A small autoregressive pixel model, trained from scratch: 195000 training examples.
Rows from block 2, named by matrix and row number. Rows with one number belong to one attention dimension. Each number is 128 + 24 x the weight over its row's rms, rounded and kept within 0 to 255. All counts start at 0. After the name is the row's rms in percent of the matrix's.
# v: attention query, key and value (stacked) (model.blocks.2.attn.qkv.weight, 960x320, the v third), inputs 192-255
# proj: attention output (model.blocks.2.attn.proj.weight, 320x320, transposed), outputs 192-255
v.247 109 [121 130 175 174 114 115 129 117 155 132 107 129 131 167 113 120  90 145 134 162 126 170 129 101 148 151 138 139 119 135 142 107 162 163 112 144 107 137 115 117 107  88 133 107 156 140  97 105 141 129 109 116 126 177 107 149 148 165 147 119 177 138 126 157]
v.248 108 [ 97 140 123 152 131  89 142 101 112 111 119 116 163 136 171 150 113 138 122 116 122 131 125 111 113 108  73 164 127 120 162 119 142 111 112 150 103 144 134 128 155 155 105 146 182 125 128 114 113 120 117 151 154 127 114 137 116  88 114 105 103 173 153 128]
v.249 108 [126 118 121 112 126 180 129 114 121 134 132 135 116 155 112 139 132 171 158 144 117 122 141 114  83  94 142 134  99 142 101 145 126 147 124  92 134 151 124 125 132 101 132 150 144 143 134 153 126 114 151 147  90 138 132 109  80 152 110 161 144 122 109 100]
v.250 112 [129 137  92 124 161 100 111 172 118 152 141 133 115 153 131 101 174 168 138 124 128 118 114 135 138 133 102 130 122 147 121  98 115 128  95  97 146 146 159 140 118 185 148 172 151 112 136 116 122 127 123 122 141 113 120 118 139 143 110 114 133 156 110 120]
v.251 103 [131 118 123  77 130 177 150 136  96 130 184 147 142 102 120 145  90 130  75 131 121 111 100 104 145 115 118  89 107 116 117 122 165 152 155 122  97 100 143  91 144 153 126 131 101 118  98  87 164 135 127 110  95 142 112 140 100 141 139 139 145 164 125 104]
v.252 116 [139 132 134 136 118 129 149 149 183 120 145 114 114 108 119  98 122 127 124 156 132 143 133 165  95 164 130  85 138 130 119 167 117 141 131  96 112 127  95  75 134 148 115 136 125 137 115 142 146 126 114 129 124 168  84 136 124 147 119 114 155 124 161  89]
v.253 115 [118  98 108 129 156 136 172 124 131 109  95 139 109 111 108 125  87 116 119 160 137 173 107 155 128 140 148 116 104 125 104 126 139  78 129 156 161 136 116 182 124 105  93  88 149 100 114 118  94  96 141 101 185 126 116 128 116 146 131 156  91 142 154 124]
v.254 105 [102 144  79 128  87  76 156 123 180 127 126 145  78 139 154  97 116  77 117 146 129 165  81 179 116 109  74 117 124 179 124 132 145 153 132  96 192 128 132  92 130 157 128 101 132 115 138 145 145 136 124 146 123 126 171 186 133 100 143  92 143 128 142 143]
v.255 106 [149 116 127 125 128 129 110 133 117 112  66 140 180 112 128 136 102 122 132 172 135 130 135 127 117  92 122 126 116 115 111 116 119 134 124 112 158 126 140 105 151 127 133 156 132 141 169 141 130 123 149 136 150  93 130 119 127 133  97  84 130 147 138 132]
v.256 091 [130 136 135 146 186 115  85  96 110 125 154 109 125 146  86 161 189 128 141  92  92 138 114 131 173 131 151 161 122 161 111  91 145 121 137 126  95 114 153 117 113 137 138 127 122 152 125 136 128 164 127 132 122 121 120 110 157 112 127 169 137  82 124 104]
v.257 097 [145 143 152 133 154 121 107 126 125  98 134 139 113 174 191 104 162 144 109 111 191 115 140 154 164  91 102 152 148 189 114 140  78 165 150 105 149 152 122 129 150 116 114 122 174 146 140  99 160 147 173 148 190 127 147 147 139 140 169 160 131 179 134 179]
v.258 099 [117 119 150 104 114 129 113 109  92 108 134 139 101 140 136 114 118 130 120 111 124 138 144 124 100 151 121 106 126  83 109  96 125 150 157  92 154 114 174 127 112 114 143 134  22 138  99 105 162 139  87 154 171 158 144 131 113 147 117 140 145 157 123 119]
v.259 093 [175 116 144  84 135 146 127 116 150 103 128 105 135 124  68 133 134 111 129  99  97 130 140 113 152 211 106  93 156 145 108 120 120 125 156 126  89 148 117 124 150 112 146 130 136 104 140 132 134 169 142 165 123 146 159 109 138 143 158 139 106 171 137 104]
v.260 096 [105  93  89 117 163 107 130 125 134 132 136 158 117 102 128 101 158  90 156  70 164 114 113 105 136 130  83 130 155 127 140 123 119 135 122 167 150 108 144 132 163 107 119 154 138 113 113 159 115 129 148 101 125 134  80 115 151 128 116 174  89 162 127  97]
v.261 099 [179 108 133 116 180 114 104 134 166 136 135 105 132 142 153 103 115  93 136 116 133  81 111 116 111 141  85  95  96 103 108 123 144 131 103 118 181 172  88 121 112 136 120  97  98 140 128 116 142 153  71 164 120 126 123 143 147 100 141 145 131 123 110 155]
v.262 096 [118 149 135  88 151 160 140 119 133 113 149 131 145 145 121 157 112 107 127  93 144 129 129 107 128 140 162  92 124 139 114 150 122 151 128 123 107 111 125 166 141  95 120 118 142 133 153  96 117 137  94 112 123 112 148 131 103 124 125 161 199  82 149 111]
v.263 092 [146 115 126 133 115 130 110 158 193 143 140 140 110 137 126 108 106  94 131 127 106 151 101 109 143 132 147 132 139 126 143 160 108  99 109 121 147 153 122 125 136 144 154 136 136 103 139 150 139 125 149 131 132 152  89 113 128 151 107 149 141 133 117 126]
v.264 092 [102 159 124 140 146 107 104 121 192 104 120 120 143 123 167 120 108 160 123 131 128 183 148  86 139 146 117 139 145 145 179  88 138 141  59 140 176 137 180 149 121 116  94 119 132 145 115 149 104  77 193 152 180 115 150 138 181 156 112 104 133 164 135 154]
v.265 089 [104 113 139 103 117 109 131 168 106 140 168 145 106 147 134 158  94 139  92 114 133 127 129  79  85 142 105 146 100  99 146 138 128 157  88 117 122 140 111 147 164 143 146 112 126 151 128 148 125 150  91 157  97 120 115 135 137  69 101 105 126 146 107 160]
v.266 099 [ 89 143 143 130 186 138 109 152 128 132 119 105 148 150 120 100  78 110 124 148  91 138 120 133 122 137 150 112 124 125 119 130 125 143 119 188 155 149 155 170 131 114  96 107 113 144 147 139 126 133 111 131 127 153 112 146  92 168 137 107 112  88 108 122]
v.267 088 [115 136 128 135 119 123 129 124 118 129 121  59 115 138 118 129 109  88  91 150 127 151 149 131 103 151 163  83 131 137 149 112 166 129 133 110 167 141 110  96 137 155 134 175 178 127 114 117 155  85 150 146 120 148 129 107  98 109 110 113 126 113 168  94]
v.268 092 [110 133  93 123 135 104 104 157 131 125 148 179 147 135 135 125 122 118 111 166 122 109 140 131 150 122  67 122  73 144 143 112 115 103 132 131 210 137 144  95 127  83 109 115 125 114 130 151 101  88 118 126 118 137 115 121 125 151 140 137 169 132  87 120]
v.269 097 [157 134 126 159 167  90  79 133 131 103 115 136 100 135  83  97 133 107 144 159 143 136 132  97 126 131 136 107 136 130 141 123 126 114 152 196 116 135 132 128 118 173  97 119 134 136  87 146 107 128 135 121 140 166 165 118 136 120 158 154 143 137  85 126]
v.270 086 [142 136 103 139 170  92 146 121 152 115 117 101 137 109 149 137 127 114 162 139  81 162 196 108 115 141 126 113 143 126 128 118 116 143 106 148 106 127 111  89  97 107 136 145 124  67 133 144 145 110 138 137 120 135 112 108  92 137 130  97 154 155  79 160]
v.271 101 [147 145 139 114 117 123  81  65 109 138 132  71 103  93 159 155 116 136 156 149  97 141 128 129 138 103 137 138 124 149 148 112 146 123  78 140 129 104 124  95 153 108 136 146 143 127 123 140 167 109 127 125 131  72  99 127 143 109 129 152 112 202  94 108]
v.272 091 [116 123 137 151 149 129 121  98  90 132 103 126 100 142 104 150 108 150  81  69 127 149 126 106 106 170 169 165 171 136 102  69 161 110 134 139 122 109 134 113 161  95 138  87 121  80 154  94 154 110  90 101 122 102 106 113 109 136 138 138  94  85 124 114]
v.273 089 [152 107  92  77  63 143 137 126 108 143  80 141 149 103 108 140 117 140 110 128 160 205  96 102 138  56 155  85 113 174 121 145  78 131 147 110  88 120 104 170 120 138 111 109 125 116 130 115 100 114 159  75 130 125 127  82 116 167 113 135  95 152 120 106]
v.274 096 [112 100 141 131 148 147 143 167 161  64 148 144 150 119 160 107  58  65 132 165 153 129 113 120 123 119 135 149 130 116 146 169 150 117 124 138 160 145 111 132 159 121 106 132 104 133 111 127 125 102 148 127  97 171 169  97 121 114 131 107 105 139 108 143]
v.275 091 [ 98 121 120 145 112  96 127 103 122 114 115 140 110 128 178 147  99  93 148 154 115 142 169 153 122 112  91 137 149 153  88  93 139 145 153 165 122 123 122 118 118  97 102 138 113 126 125 167 142  90 163 123 126 162 124 112 135 145 111 155 150 139 138 112]
v.276 093 [ 95 120 107 124 140  83  58 125 109 157  95 127  87 130 139 137 113 109 154  72 136 133 151 116 160 150 209 151 167 116 130 131 174 142 142 121 142 141 142 112  91 144 169 101 121 110 120 127  76 105 125 149 157 146 158 151  97 147 122 129 146 141  93 117]
v.277 104 [145 143 122 137 135 136 126 128 115 126 118 146 146 163 153 132 125 156 127 147 136 111 179 174 167 108 150 127  95 157 136 116  95 123 144 121  63 122 121 155  90 129 148 127  65 128 104  83 105 118 133 140  89 147 103  81 103 101  83 121 121  94 100 123]
v.278 095 [126 116 145 122 141 119 144 161 116 124 135 119  99 140 117 139 114 131 121 127  64 119 125  89 149 116 123 131 143 128 138 103 107 110  99 155 157 114 132 128 119 120 160 147 156 127  90 142  85 112 159  94 132  84  88 113  84 120  85 101 107 163  92  91]
v.279 085 [121  94 119 137 156 153 112 113 130 122 137 145 123 112 116 115 140 146 111 173  89 107 120 129 164 109 133 174  80 106 155 116 154  92 120 113 116 115 122 138  54 113 128 165  94 134 137  97 105 156 146 119 115 135 105 106 150 123  95 138 159  79 137 144]
v.280 090 [134 101 100 117 175 125 111 137 124 138 158 115  95 130 139 145 123 132 104 160 120 134 118 115 182  92 109 139  86 114 133 112 102  90 164 102 126 155 118 133 144 175 100 105 150 122 148 103  66 137 134 104 122 137 174 129 112 158 158 154 114 111 149 144]
v.281 097 [140 139 136 123 101 122  85 125 138 143 152 145  91 136  81 142 105 116 105 138 149 119 115 154 140 119 134 130 107 133 124 127 137 165 141 114  91 154 143 123 139 128 132 152 140 128 175 110 122 113 114 123 111 154 161  82 168 138 140  93 113  83 154 158]
v.282 106 [131 124 127 107 155 199 101 138 139 129 130  95 134 109 136 147 136 141  97 111 116 170 143 134 108 158 124 154 109 117 128 134 126 131 137 141  87 143  96  99 138 142 139 140 108 131 143  89 154 144 135 114 134 137 127 174 153 123 114 126  86 138 144 109]
v.283 102 [ 93 110  80 126  98 150  94 112 143 140 110 106 122 106  83 112  92 134 136 156 154  99 112 142 132 131 140 113 129 140 111 155 129 102  99 134 182 145 172 133 128 159 141 125 134 167 164 131  95 131 119 152 138 164 107 135 124 125 126 135 131 123 144 118]
v.284 093 [123 118 126 133 102 165 142 105  82 149 115 104 121 101 119 134 137 181 105 103 114 146 131 114 143 136 121 147 151 150 127 149 132 127 114 146  81 147  95 103 137 116 110 114 141 128 145 130 119 111 142 145  92  99 111 111  87 175 125 140 102 150 137  88]
v.285 090 [179  94 142 128 112 131 106 134 126 106 118 132 144 148  90 145 147 134 141 129 136 102 129 131 125 161 122 149 149 109 141 151  97 128 142 149 119 142 137 162 126 113 149 139 118  87 116 130 139 159  94 142 128 128 114 146 143 110 135  62 144 149 135 149]
v.286 090 [115 115 108 138 159 150 155 131 160 130 154 120 148 147 114 159 102 145 155 122 128 105  92 150  88 118 126 167 169 125 132 123  92 122 154 109 112 139 154 112 138 131 150  87  89 125 126 148 103 125 171 138 118 162 112  91 133 157 122 130  89 154 114 128]
v.287 090 [ 95 158 147 110 133 124 119 121 157 149 101 144 123 111 140 107  91 148 123 117 146 153 154 110 113 124 162 165 126 152 154 112 141  95 143 108 129 133 149 101 158 127 115 159 121 107 134  93 118 139 153 110 136 165 138 101 145 140 136 127 159 126 185 125]
v.288 095 [116 153  77 121 134  87 113 129 115 165  96 153 125 121 107  78  96  78 112 100 112 128 114 144 128 110 110 122 117  93 111 112 140 105 118 152 125 153  93 119 129 167 140 132  94  97 108 146  72 125 130 168 111 157 138 109  88 159 112 133 145 105 166  97]
v.289 097 [120 148 128 125 138 109 126 146 128 168 137 135 128 136 117 150  91 153 138 155 115 150  75 129 128 108 100 106 164 118 110 162 159  87 152 138 157 150 164 135 150 113  84 195 109 120 109 146 126 141 111 100 146 156  99 189 132 101 163 152 104 128 121 106]
v.290 097 [137 127 149 104 145 152 124 166 135 126 138 168 212 131 134 187 143  92 148 146  94 138 130 120 153 119 149 132 122 134 128 140 107 126 150 120 111 150 129  89 131 139 118 149 100 120  84 127 104 141 176 134 111 157 131 100 125 139 131 107 110  79 103  84]
v.291 090 [118 100 140 136 146 103 128 106 155 106 136 144 140 143 158 148 147 138 162 114 112 129 151 121 142 131 141 135 134 145 122 129 116 120 122 158 103 151 113 143 143 141 156 137  51 106 175 148 174 119 102 146 119 105 156 126 110 183 154 124 166 114 141 126]
v.292 095 [120 129 119 107 109 129 146 101 110 128 139 127 115 181 131 108 119 126 149 129 156 182 106 157  94 110 143 121 106 171 130 151 109 126 106 119 114 146 118 115 126 132 142 104  98 193 120 155  95 167 134 164 116 175 178 123 138 115 109  85 132 153 101 123]
v.293 099 [110 154 127 141 140  94 119 141 143 161 150 145 126 161 136 161 148 106 125 107 160 124 108 123 160 147 103 139 129 115 142 151 111 124 141  99 126 135 169 112 142 205 140 126 147 106 133 146 120 120 129  91 135 158 157 116 113 133 143 132 173 105 117 106]
v.294 094 [115 141 112 123 149 143 117 103 136 129  82 132 135 150 130 139 151 124 121 147 116 120 105 119 168 127 138 123 146 138 130 139 147 138 125 123 145  92 152  98 155 130 107  82 147 171 119 155 132 150 144 169 113 120 176 182 181 145  99 131 109 128 116 167]
v.295 095 [121 116 113  91 107 178 117 114 152 138 125 118 124 113 130 123 143 126  91 119 134 157 163 131 124 129 143  98 153 112 130 121 149 178 145 131 105 149 168 101 127 114 163 123 113  91 132 122 123 146 107 119  93 131 156 156 115 128 150 123 126 110 131  97]
v.296 104 [118  95 114 112  97 141 104  93 102 142 111 118 114 120 125 122 163  93 145 143 144 133 101 136 137 124 115  91 125 123  95 144 111 161 184 137 138 137 186 114 121 169 119 120 122 119  95 108 108 149 145 124 133 149 137 141 120 128 111 142 138 109 121 100]
v.297 104 [119 163 114  71 133 138 160 142 135 135 153 167 137 100 125 110 167 132 113  84 120 135 168 131 118 167 150 121 131 138 124 118 160  86 125 124 107 145 120 177 101  75 118 157 129 140  85 116  98 103 139 133 187 123 140 139 153 126 116 147  91 144 137 119]
v.298 098 [124 169  81 108 139 167 140 160 148 120 114 139 123 155  87  90 134  75 104 125 141 146 132 141 153 120 114  88 143  82 124 128 154 105 169 115 135 175 138 130 148 123 142  73 122 119 180 118 129 146 105 186 106 154 125 128 140 153 130  83 124 143 149 162]
v.299 102 [ 95 174 111 152 133 118 101 180 110 139 112 137 133 151 134  95  71  90 123 149 126 139 117 150 116 133 141  94 130 132 164 131  89 125 123 146 128 120 108 134 125 149 153 132 142 166 122 109 120 140 142 118 158 118 123 109 151  89  67 115 118 125 181 134]
proj.247 101 [137 127  94 134 166 137 110 142 135 126 168  93 109 131 144 141 148 159  75 150 109 143 113 154 131 103 172 121 157 135 134  98  74  92  79  95 164  82 161 141 112 126 147 107 108 123 112 138 124 128 112 123 114 114 118 159 104 101 133 123 110 124  72 130]
proj.248 102 [124 152 113 153 114 186 106 109 132  85 143 107 147 125 145 104 164 154 125 110 160 149 156 135 103 127 149 131 129 118  94 120  97 128 104 129 116 107 145 147 100 127 157 118 139  86  85 121 122 142 153 112  67 130 157  96 157 136 152 142 100  84 145 140]
proj.249 101 [147 108 140 160 139  98 128 134 115 141 146 103  95  93 117 161 132 161 120 127 145 162 121 172 146 122  97 145 131 128 145 128 128 116 140 132 154 152 119 133 162 147 140 146 136 138 123 148 127 133 129 160 128 118 119 141 150 138 112 123 137 139 131 148]
proj.250 107 [107 147 129 135 160 120 104 155 134 133 147 164 109 108 102 129 121  89 152 143 144 105 165 137 137 135 133 114 120  74 129 128 130 155 167  85  97  77 139 108 164 102 108 117 111 119 112  69 112 154 117 154 141 170  60 126 120  96 112 149 121  83 150 134]
proj.251 096 [142 151 145 147 115 128 112 120 140 110 145  84 108 111 122 155 180  65 135 153 132 121 150 113  99 115  94 164 162 173 103 108  82 102 117 135 143 137 123 176 126 178 148 142 162  79 143 118 135 149 120  82 124 135 149 110 172 139 127 124 129  86  96 148]
proj.252 109 [ 90 117 120 168 125 124 125 169  80 173 125 104 124 127 121 161 130 147 113 122 191 111 146 109 173 116 130 133 149 105 109  85 115 135 130 176 137 157 169 122 128 129 129 122 141 140 139 153 126 138 103 142 147  98 118 154 121 123 146 138 142 117 131 113]
proj.253 107 [119 164 127  95 143 127 129 159 100  88 166 117 144 150 111 108  97 108 137  75 158 146  90 136 141 125 149 159 180 115 118 145 190 147 101  88 142 111 137 115 131 140 104 131 134 149  85 156 174 129 136 144  96 114 143 114  87 122  69 110 196 130 117 149]
proj.254 099 [137  97 140 123 164 171  97 117 104 156 118 122 120 148 115  95 144  93 150  85 125 140 150 131 109 158 157 116 133  90 118 112 201 127 153  95  87 145 141 132 135 147 144 126 106 132 128 141 150  86  83 175 130 137 101 146 109 144  96 107 126 133 145 109]
proj.255 096 [157 111 143 128 151  77 152 142 140 133 148 119 137  97 144 120 125 134 119  94 136 110 143 138 104 137 154 157 127  79 130  96 116 120 171 104 100 143 130 141 133 119 159 107 139 147 100  90 103 124 114 106  86 121  80 104 164 122  81 111  91 117  98 158]
proj.256 099 [113 119 128 119 138 143 130 136 108 164 126 125 126 151 139 143 147 131  80 144 115  93 135  52 130 144 141 121 115 138 130 137 126 167 104  97 132  88 136 144 152 141  85 137  97 134 130 112  77  67 119 155 142 158 153 158 119 112 140  93 111 158 125 123]
proj.257 101 [107 118 110 131 134 143 140 134  98 110 141 161 137 124 125 136 121 117 154 142 106 105 105  90 137 159 115 120  77 135 127 130 133 112 117 108 119 103 124 146 116 127 121 119  77  85 138 169 106 157 134  89 126 110 141 127 149 109 133 124 135 111 151  83]
proj.258 101 [120 106 172  98 147 131 170 145 126 156 178  97 126 134 119 133 143 135 163 122 169 126 117 110 121  94 130 133  99 140 125 182  88 142 107 189 131  96  90 109 119 139 105 157 148 112 145 195 139 130 140 100 136 143 124 137 153 104 148 130  85 110 133 124]
proj.259 102 [106 125 156 141 109 115 130 119 138 161 119 167 159 125 121 125 175 173 116 103 141 133 146 103 114 103 129 137 131 121 175 186 102  84 104 162 113 150 115 134 104 115 133 157 130 119  99 149 158 145 118 121 161 156 111 133 104 131 149  92 122 121 163 168]
proj.260 097 [131 115 120 115 158 117  92 121 140 103  70 149 144 129  96 122 130 106 141 123 126 128 135 147 135 152 147 125 118 110 146 155 127 148 125 108 142 107 136 131  91 131 129 125 132 126 122 123 130 137  97 117  87 135 115 133 166 143 153  50 134 139 114 161]
proj.261 102 [106 107 154 113 138 124 110  95  90 100 124 133 120 123 124 161 166 136 157 185 132 189 128 136 167 122 100 116 151 199 167 112 116 106 161 145 153  53 143 141 174  95 142 117 106 125 104 165 133 132 116  92  91 132 120 129 141 171 123 190 147 116 135 136]
proj.262 101 [121 143 109 164 131  94 158 110 110 122  96 117 138 129 130 134 118 145 123 147 111 110  98 169 120 121 126 156 132 106 126 110 144  99 136 125  69 108 130 105 120 117 120 137 139 128  93  98 147 170 149 107 134 170 123 127 126  98 130 167  87 130 139 164]
proj.263 103 [127 113 132 131 163 139 132  90 131 115 152 151 133  80 176 150 167 150 100 108 109 138 145 143 121  79 163 156 102 141 138  93 145 138 127 116  98 123 124 123 114 160 161 165 103 163 189 171 106 168 141 128 121 116 190 116 152 169 119 122 159 141 133  97]
proj.264 099 [104 107 135 129 154 134 161 143 113 159 119 133 123 145 124 138 195 158 135 195 129 104 122 146 138 129 141 160 140 115 106 101 126 157 235 120 126 100 106 117  91 118 109 114 134 122 117 102 152 136 167  92  83 139 110 137  86 165 124 135 110 135 115  64]
proj.265 103 [152 108 147  91  87 158 114  92 139 145 111 154 183 100 158 140 126 121 131 158 156 130 144 162 136 108 107 154 114  99 131 109 165 118 130 148 104 149 130 125 126 156 134 112 134 130  85  92 154 152 169 172 120 104  99 138 130 132 111 108 203  98 113 128]
proj.266 106 [133 146  92 129 126 143 108 134 118 117 135  90  93 102 107 119  91 137 161 119 117 100 163 104 106 109 108 137 139 162 157 150 120 101 139 125  81 105 103 107 130 181  95 106 127 105 143 138 122 198 140 113 155 139 127 137 172 142 127 163 142 123 130 106]
proj.267 100 [153 112 120  98  83 134 107 164 157 164 117 147 120 126  92 170  86 199 146 120 169 127 146 141 129  62 113 125  95 111 132 167  87 101 120 109 151 113 111 156 107  82 106  79 108  81  98 138 109 125 117 140 140 164 127 147 130 186 151 143 119 130 107 120]
proj.268 101 [130 125 146 118 148 136 153 125 136 186 117 131 130 123 140 172 148 110  97 137 124 152 135 145 131 121 168 118 141 150 107 148 125 141 104 106 127 143 129  92 134 136 136 148 116 143 146  76 114 180  95 136 109 110 162 160 110 127 110 117 107 174 119  95]
proj.269 102 [107 133 129 143 102 137 127 161 145 105 110 110 119 146 129 129 143 146 140 105  92 155 158 157  98  96 105 142 120 130 141 170  83 123 113 112 115  89 119 177 181 106 133 146 103 102 155 128 104 151  83 136 142 110 112 161 133 134 129 143 141  99 153 134]
proj.270 087 [135 112 107 121 111 138 152 112 111 146 137  99 121  91 135 143 112 122  59  81 129 173 128 150 145 114  90 143 146 174 150 100 154  84 129  49  97 111 140 138 161 133 162  99 118 190 117 111  99 116  66 144 130  69 148 103 139 141 155  73 109 153 162 133]
proj.271 103 [129 114 122 161 118 101 147  93 140 119  93 125 169 128 141 115 114 161 131 121 176  79 111  79 128 113 138 120 139 132  94 116 166 128 124 117 115 125 138 149 102 177 115 134 116 134  97  82 114  84 132 141 124 137 105 126  88 170 108 125 148 103 158 154]
proj.272 099 [141 163 108 107  64 156 126 133 133  80 169 151 142 142 112 150 134 134 134 161 134 108 152 127 102 129 147 113 122 125 118 145 128 134 159 122 136 123 134 125 123 123 158 111 104 122 131 103  95  87 151 113 169 159 157 131 138  99 126 114 119 127  90 104]
proj.273 098 [126 138  82 158 145 142 151 162 107 116 138 109 168 157  99 133 136 114 126 123  72  77 124 132 134 168 114 156  93  92 129  97 115 104 142 109 136 100  96 119 152  90 126  94 171  92 135 109 137  95 151 160 110 108 124 145 121 108 145 145 117  90 121 141]
proj.274 104 [146 149 144 132 108 127 139 113 129 153 157 147 130 114 142 159 101 148 106 117 109 142 140  85 125  80 139 109 142 154 129 127 117  97 102  97 139 140 126 141 141 121 108 149 155 126 168 111 144 146 134 158 128 134  91 131 126  98 172 142  95 126 125 147]
proj.275 091 [131 143 124 154 153 189 163 173 134 150 141  89 136 142  91 127 125  87 106 101 151 149 128 122 114 121 161 121 125 133 115 129 124 122 115 113 115 138 168 102 116 139 149 104 146 143 138  89 104 125 119 144 132 101 145 132 116 135 136 113 129 118 133 135]
proj.276 100 [110 163 188  96 157 127 181 113 136  84 123 118 157 153 111 118 181 133 118 145 117 156 126 139 128 104 124  95  94 103 115 104 119 128 113 108  98  96 104 148 102 130  90 108 163  92 119 117 156 154 146 137 132 128 150 114 125 107 114 125 138 121 140 113]
proj.277 105 [147 130  80 123 119 119 135 110  94 165 102 153 143 106 143 112 148  86 138 111  98 150 139  60 119 176 102 101 153  77 153 132 118 139  99 110 108 132 117 123 103 122 151 122 177 150 118 179 131 109  90 125 118 115 149 162 135 152 155  72 119 123 135 116]
proj.278 099 [146 125 132 103 143 141  81 121 131 114 169 138 150 165 100 142 137 147 107 146 148  72  76 172 132 144 119 129 136 117 161 173  96 109 115 106 152 102 169 157 160 131 119 147 154 113 148 134 164 118 100 168 117 135 145 142 133 138 130 107 118 118 141 102]
proj.279 090 [164 113 115 115  99 126 139 156 143 127  86  98 162 131 106 146 124  92 104 134 134 117  89 124  94 163 114  75  89 116 117 155  90 150 111 125 100 146 141 104 150 132 100 109 129 143 116  79 128 117 122 107  97 129 129 155 102 144 169 154 112 124 150 171]
proj.280 091 [171 125 129 147  87 116  86 129 117 156  90 113 155 167  90  85 150 119 136 120 129 120 153 105 185 143  97  66 122  95 125 111 151 108 112 165 114  88 112 139 148  93 140 138 125 115  98 162 127 154 161 120 115 152 170 165 183 208 136 125 132 104  84 150]
proj.281 104 [148 139 161 110 136 108 129 118 136 146 130 118 143 129 123 125 127 117 141 136 167  92 140 130 115 151 118 105 141  89 110 103 140  90  92 118 137 134 105 151 106 115  98 113 124 121 150 143 145 170 154  99 139 149  73 162 153 130  95 127 143  95  83 129]
proj.282 108 [132  99 181 107  93  97 132  88 121 120 121 152 162 101 109  91 163 125 151 100 140 115 124 134 135 137 113 174 148 101  97 126 153 176 130 126 120 128 192 135 141 108 114 138 136 129 105 121 139 102 103 115 107 125 124 138 121 130 138 104 122 119 129 129]
proj.283 103 [111 101 138 137 171 130 155 157 109 103 157 125 100 121 123 102 155 121 117 122 134 180 132 141 153  76 122  86  87 169 116 141 103  94 142 174 126 118  80 114 130  89 124 106 125 116 116 173 118 150 123 104 136 104 141 141 106 105 109 152 127 155 131  96]
proj.284 097 [119 111  94 116 134 111  78 101 163 124 132 126 136 150 130 120 133  95 110 117  64 142 108 130 132 140 118 125 125  81 169 130 105 129 130 118 128 142 131 151 127 107 146 139 157 133  89 126 153  90 139 124 140 144 112 129 164 117 140 133 151 157 147 152]
proj.285 106 [156 141 147 137 104 126 173 138 138 126 128 118 134 140 144  77 131 110 106  92 160  96 114 120 137  99 114 138 130 122 128 159 136 114 113 130 113 130 126 148 108 151 112 140 131 109 141 134 123 155 100 125 117 133 169 144 145 101 113 142 120 124 124 109]
proj.286 097 [122 153 148 110 125 137 134 110 114 150  97 125 128 112 133  87 119 141 148 118  99 135 139  90 119 141 121  84  72 118 134 118 114 149  90 101  85 117 116 162 130 207 104 159 120 116 165 153 108 119 110 162  86 119 159 150 127 116 140 128 140 161 115  97]
proj.287 101 [118 133  90 155 100 137 135 107 108 164  86 107 181 174  93 150 149 100 140 144  77 110  69 102 119 158 137  65 119 114 139 154 105 122 157 122 131 107 116 113 128  87 115  94 157 114 132 133 164 152 145 111  97 129 134 131 107 159 154 119 123 117 128 158]
proj.288 099 [157 110 123 175 142 147 109 131 183 115  81  77  64 143  85 125 115 151 153 112 119 121 116  95 127 115 142 105 117 138 161 103 128 128 115 133 151 121 154 129 123 104 149  79 122 117 113 115 149 151  70 175 118 109 181 126 118 121 145 156 126 111 144 101]
proj.289 095 [141 122 128 112 106 103 144 142 121 102 158 102 104 106 132 141 149 105 140 122 137 144 122 101 133 169  89 133 101 142 122 104 109 129 102 120 141 109 142 101 138 125  90 111 111 112 125 147 130 124 119 117 133  99  74 154 128 154 129 103 168 108 155 119]
proj.290 091 [128 155 117  83 181  63 129  93 146  83 124 128 126 127 145 148 111 112 148 120 114 113 173  95 153  89 151 126  91 100 137 122 106  64 166 150 121 120 144 138 124 115 118 132 145 121 137 109 158 107 142 160 103 127 109  79 113 136 112 139 125  86 113 125]
proj.291 085 [159 138 110 102 161 140 124 102 120 106 146 119 120  99  93  98 131 168 111 116  99 146 110 157 132 126  86 121 148 130 124 136 134 130 122 149 132 142 111 131 118 120 191 123  59 117 168 126 136 151 110 114 118 150  89 163 112 131 114 120 116  92 126 136]
proj.292 088 [113 135 112 138 125 146 132 147 162 119 136 136 113 119 162 142 170 171 120 129 124 156 141 125 134 133 202 104 146 146 121 195 126 118 175 166 164 127  88 138 147 146 126 141 151 160  87  94 137 136 106 123 130 132 121 158 111 154 122  91 112 123 167 137]
proj.293 088 [158 129 117 156 128 129 116 100 156 141 137 146  85 144 120 143 113 106 151 144 153 130 110 169 122 154 145 158 122 144 138 141 134 138 111 124 150 103 149 108 147 111 134 143 119 114 185 129 121 123  84 153 177 106 151 145 105  83  91 129 157 140 117 148]
proj.294 092 [103  96 144 130 123 131 142  60 119 133 119 100 106 127 154 190 129 131 148 158  67 165  92 153 114 141 124 148 145 150 113 151 130 116  76 134 122 144  98 130 148 137 121 124 129 101 154 162 125 123 118 148 114  91 155  91 119 120  89 106 142 140 137 100]
proj.295 097 [133 171  99  96 125 133 131 103 151 135 143 115 150 156 124 167 109 148 109 149  99 121 160 131 104 124  97 146 103 139 134 138 180 127 146 162 134 158 121 146 102 133 166 105 117 123 142 149 162  87 131  99 129 202 115 123  59 106  99 140 103 120 122 125]
proj.296 104 [145 108 146 116 151 119 108 147 162 137 132 159 118 109  99 158  99 135 116 161 115 141 131 126 148 144 173 159 111 119 149 116 104 105 124 131 104 109 126 162 108  75 144 122 152 139 148 176 124 138  95 138 126 112 130  86 177 119 159 145 123  86 150 105]
proj.297 102 [114 107 138 136 110 140 122 148 129 125 124 102 111 113 104 149 124 105 146 116 145 144 165  92 118  96 133 156 128 146 124 124 132 123 127 153 120 128 148 157 102 119 174 110 150 134 152 144 154  96 125 124 154 128 117 107 119 147 133  92 182 162 156 107]
proj.298 090 [119 119 104 160 140 129 139  96 172 101 110 126 116 141 130  80 109 123 154 156 129 130 168 169 130 142 125 122 126 170 154 121 124 146 112 113 154 133 143 227 111 184 152 156 134 139 122 125 127  98 120 143  94 122  95 104 167 137 129  95  95 116 107 162]
proj.299 092 [153 125 162 129 120 134 101  89 170 149  93 111 209 120 184  74 146 108 115 146 144 116 138 102 175 141 112  84 129 166 120 147 155 101 149 130 117 106 146  87 132  90 127 101 103 140 119 142 150 118 156 143 119 107 126 135 124 146 135 128 101 120 158  99]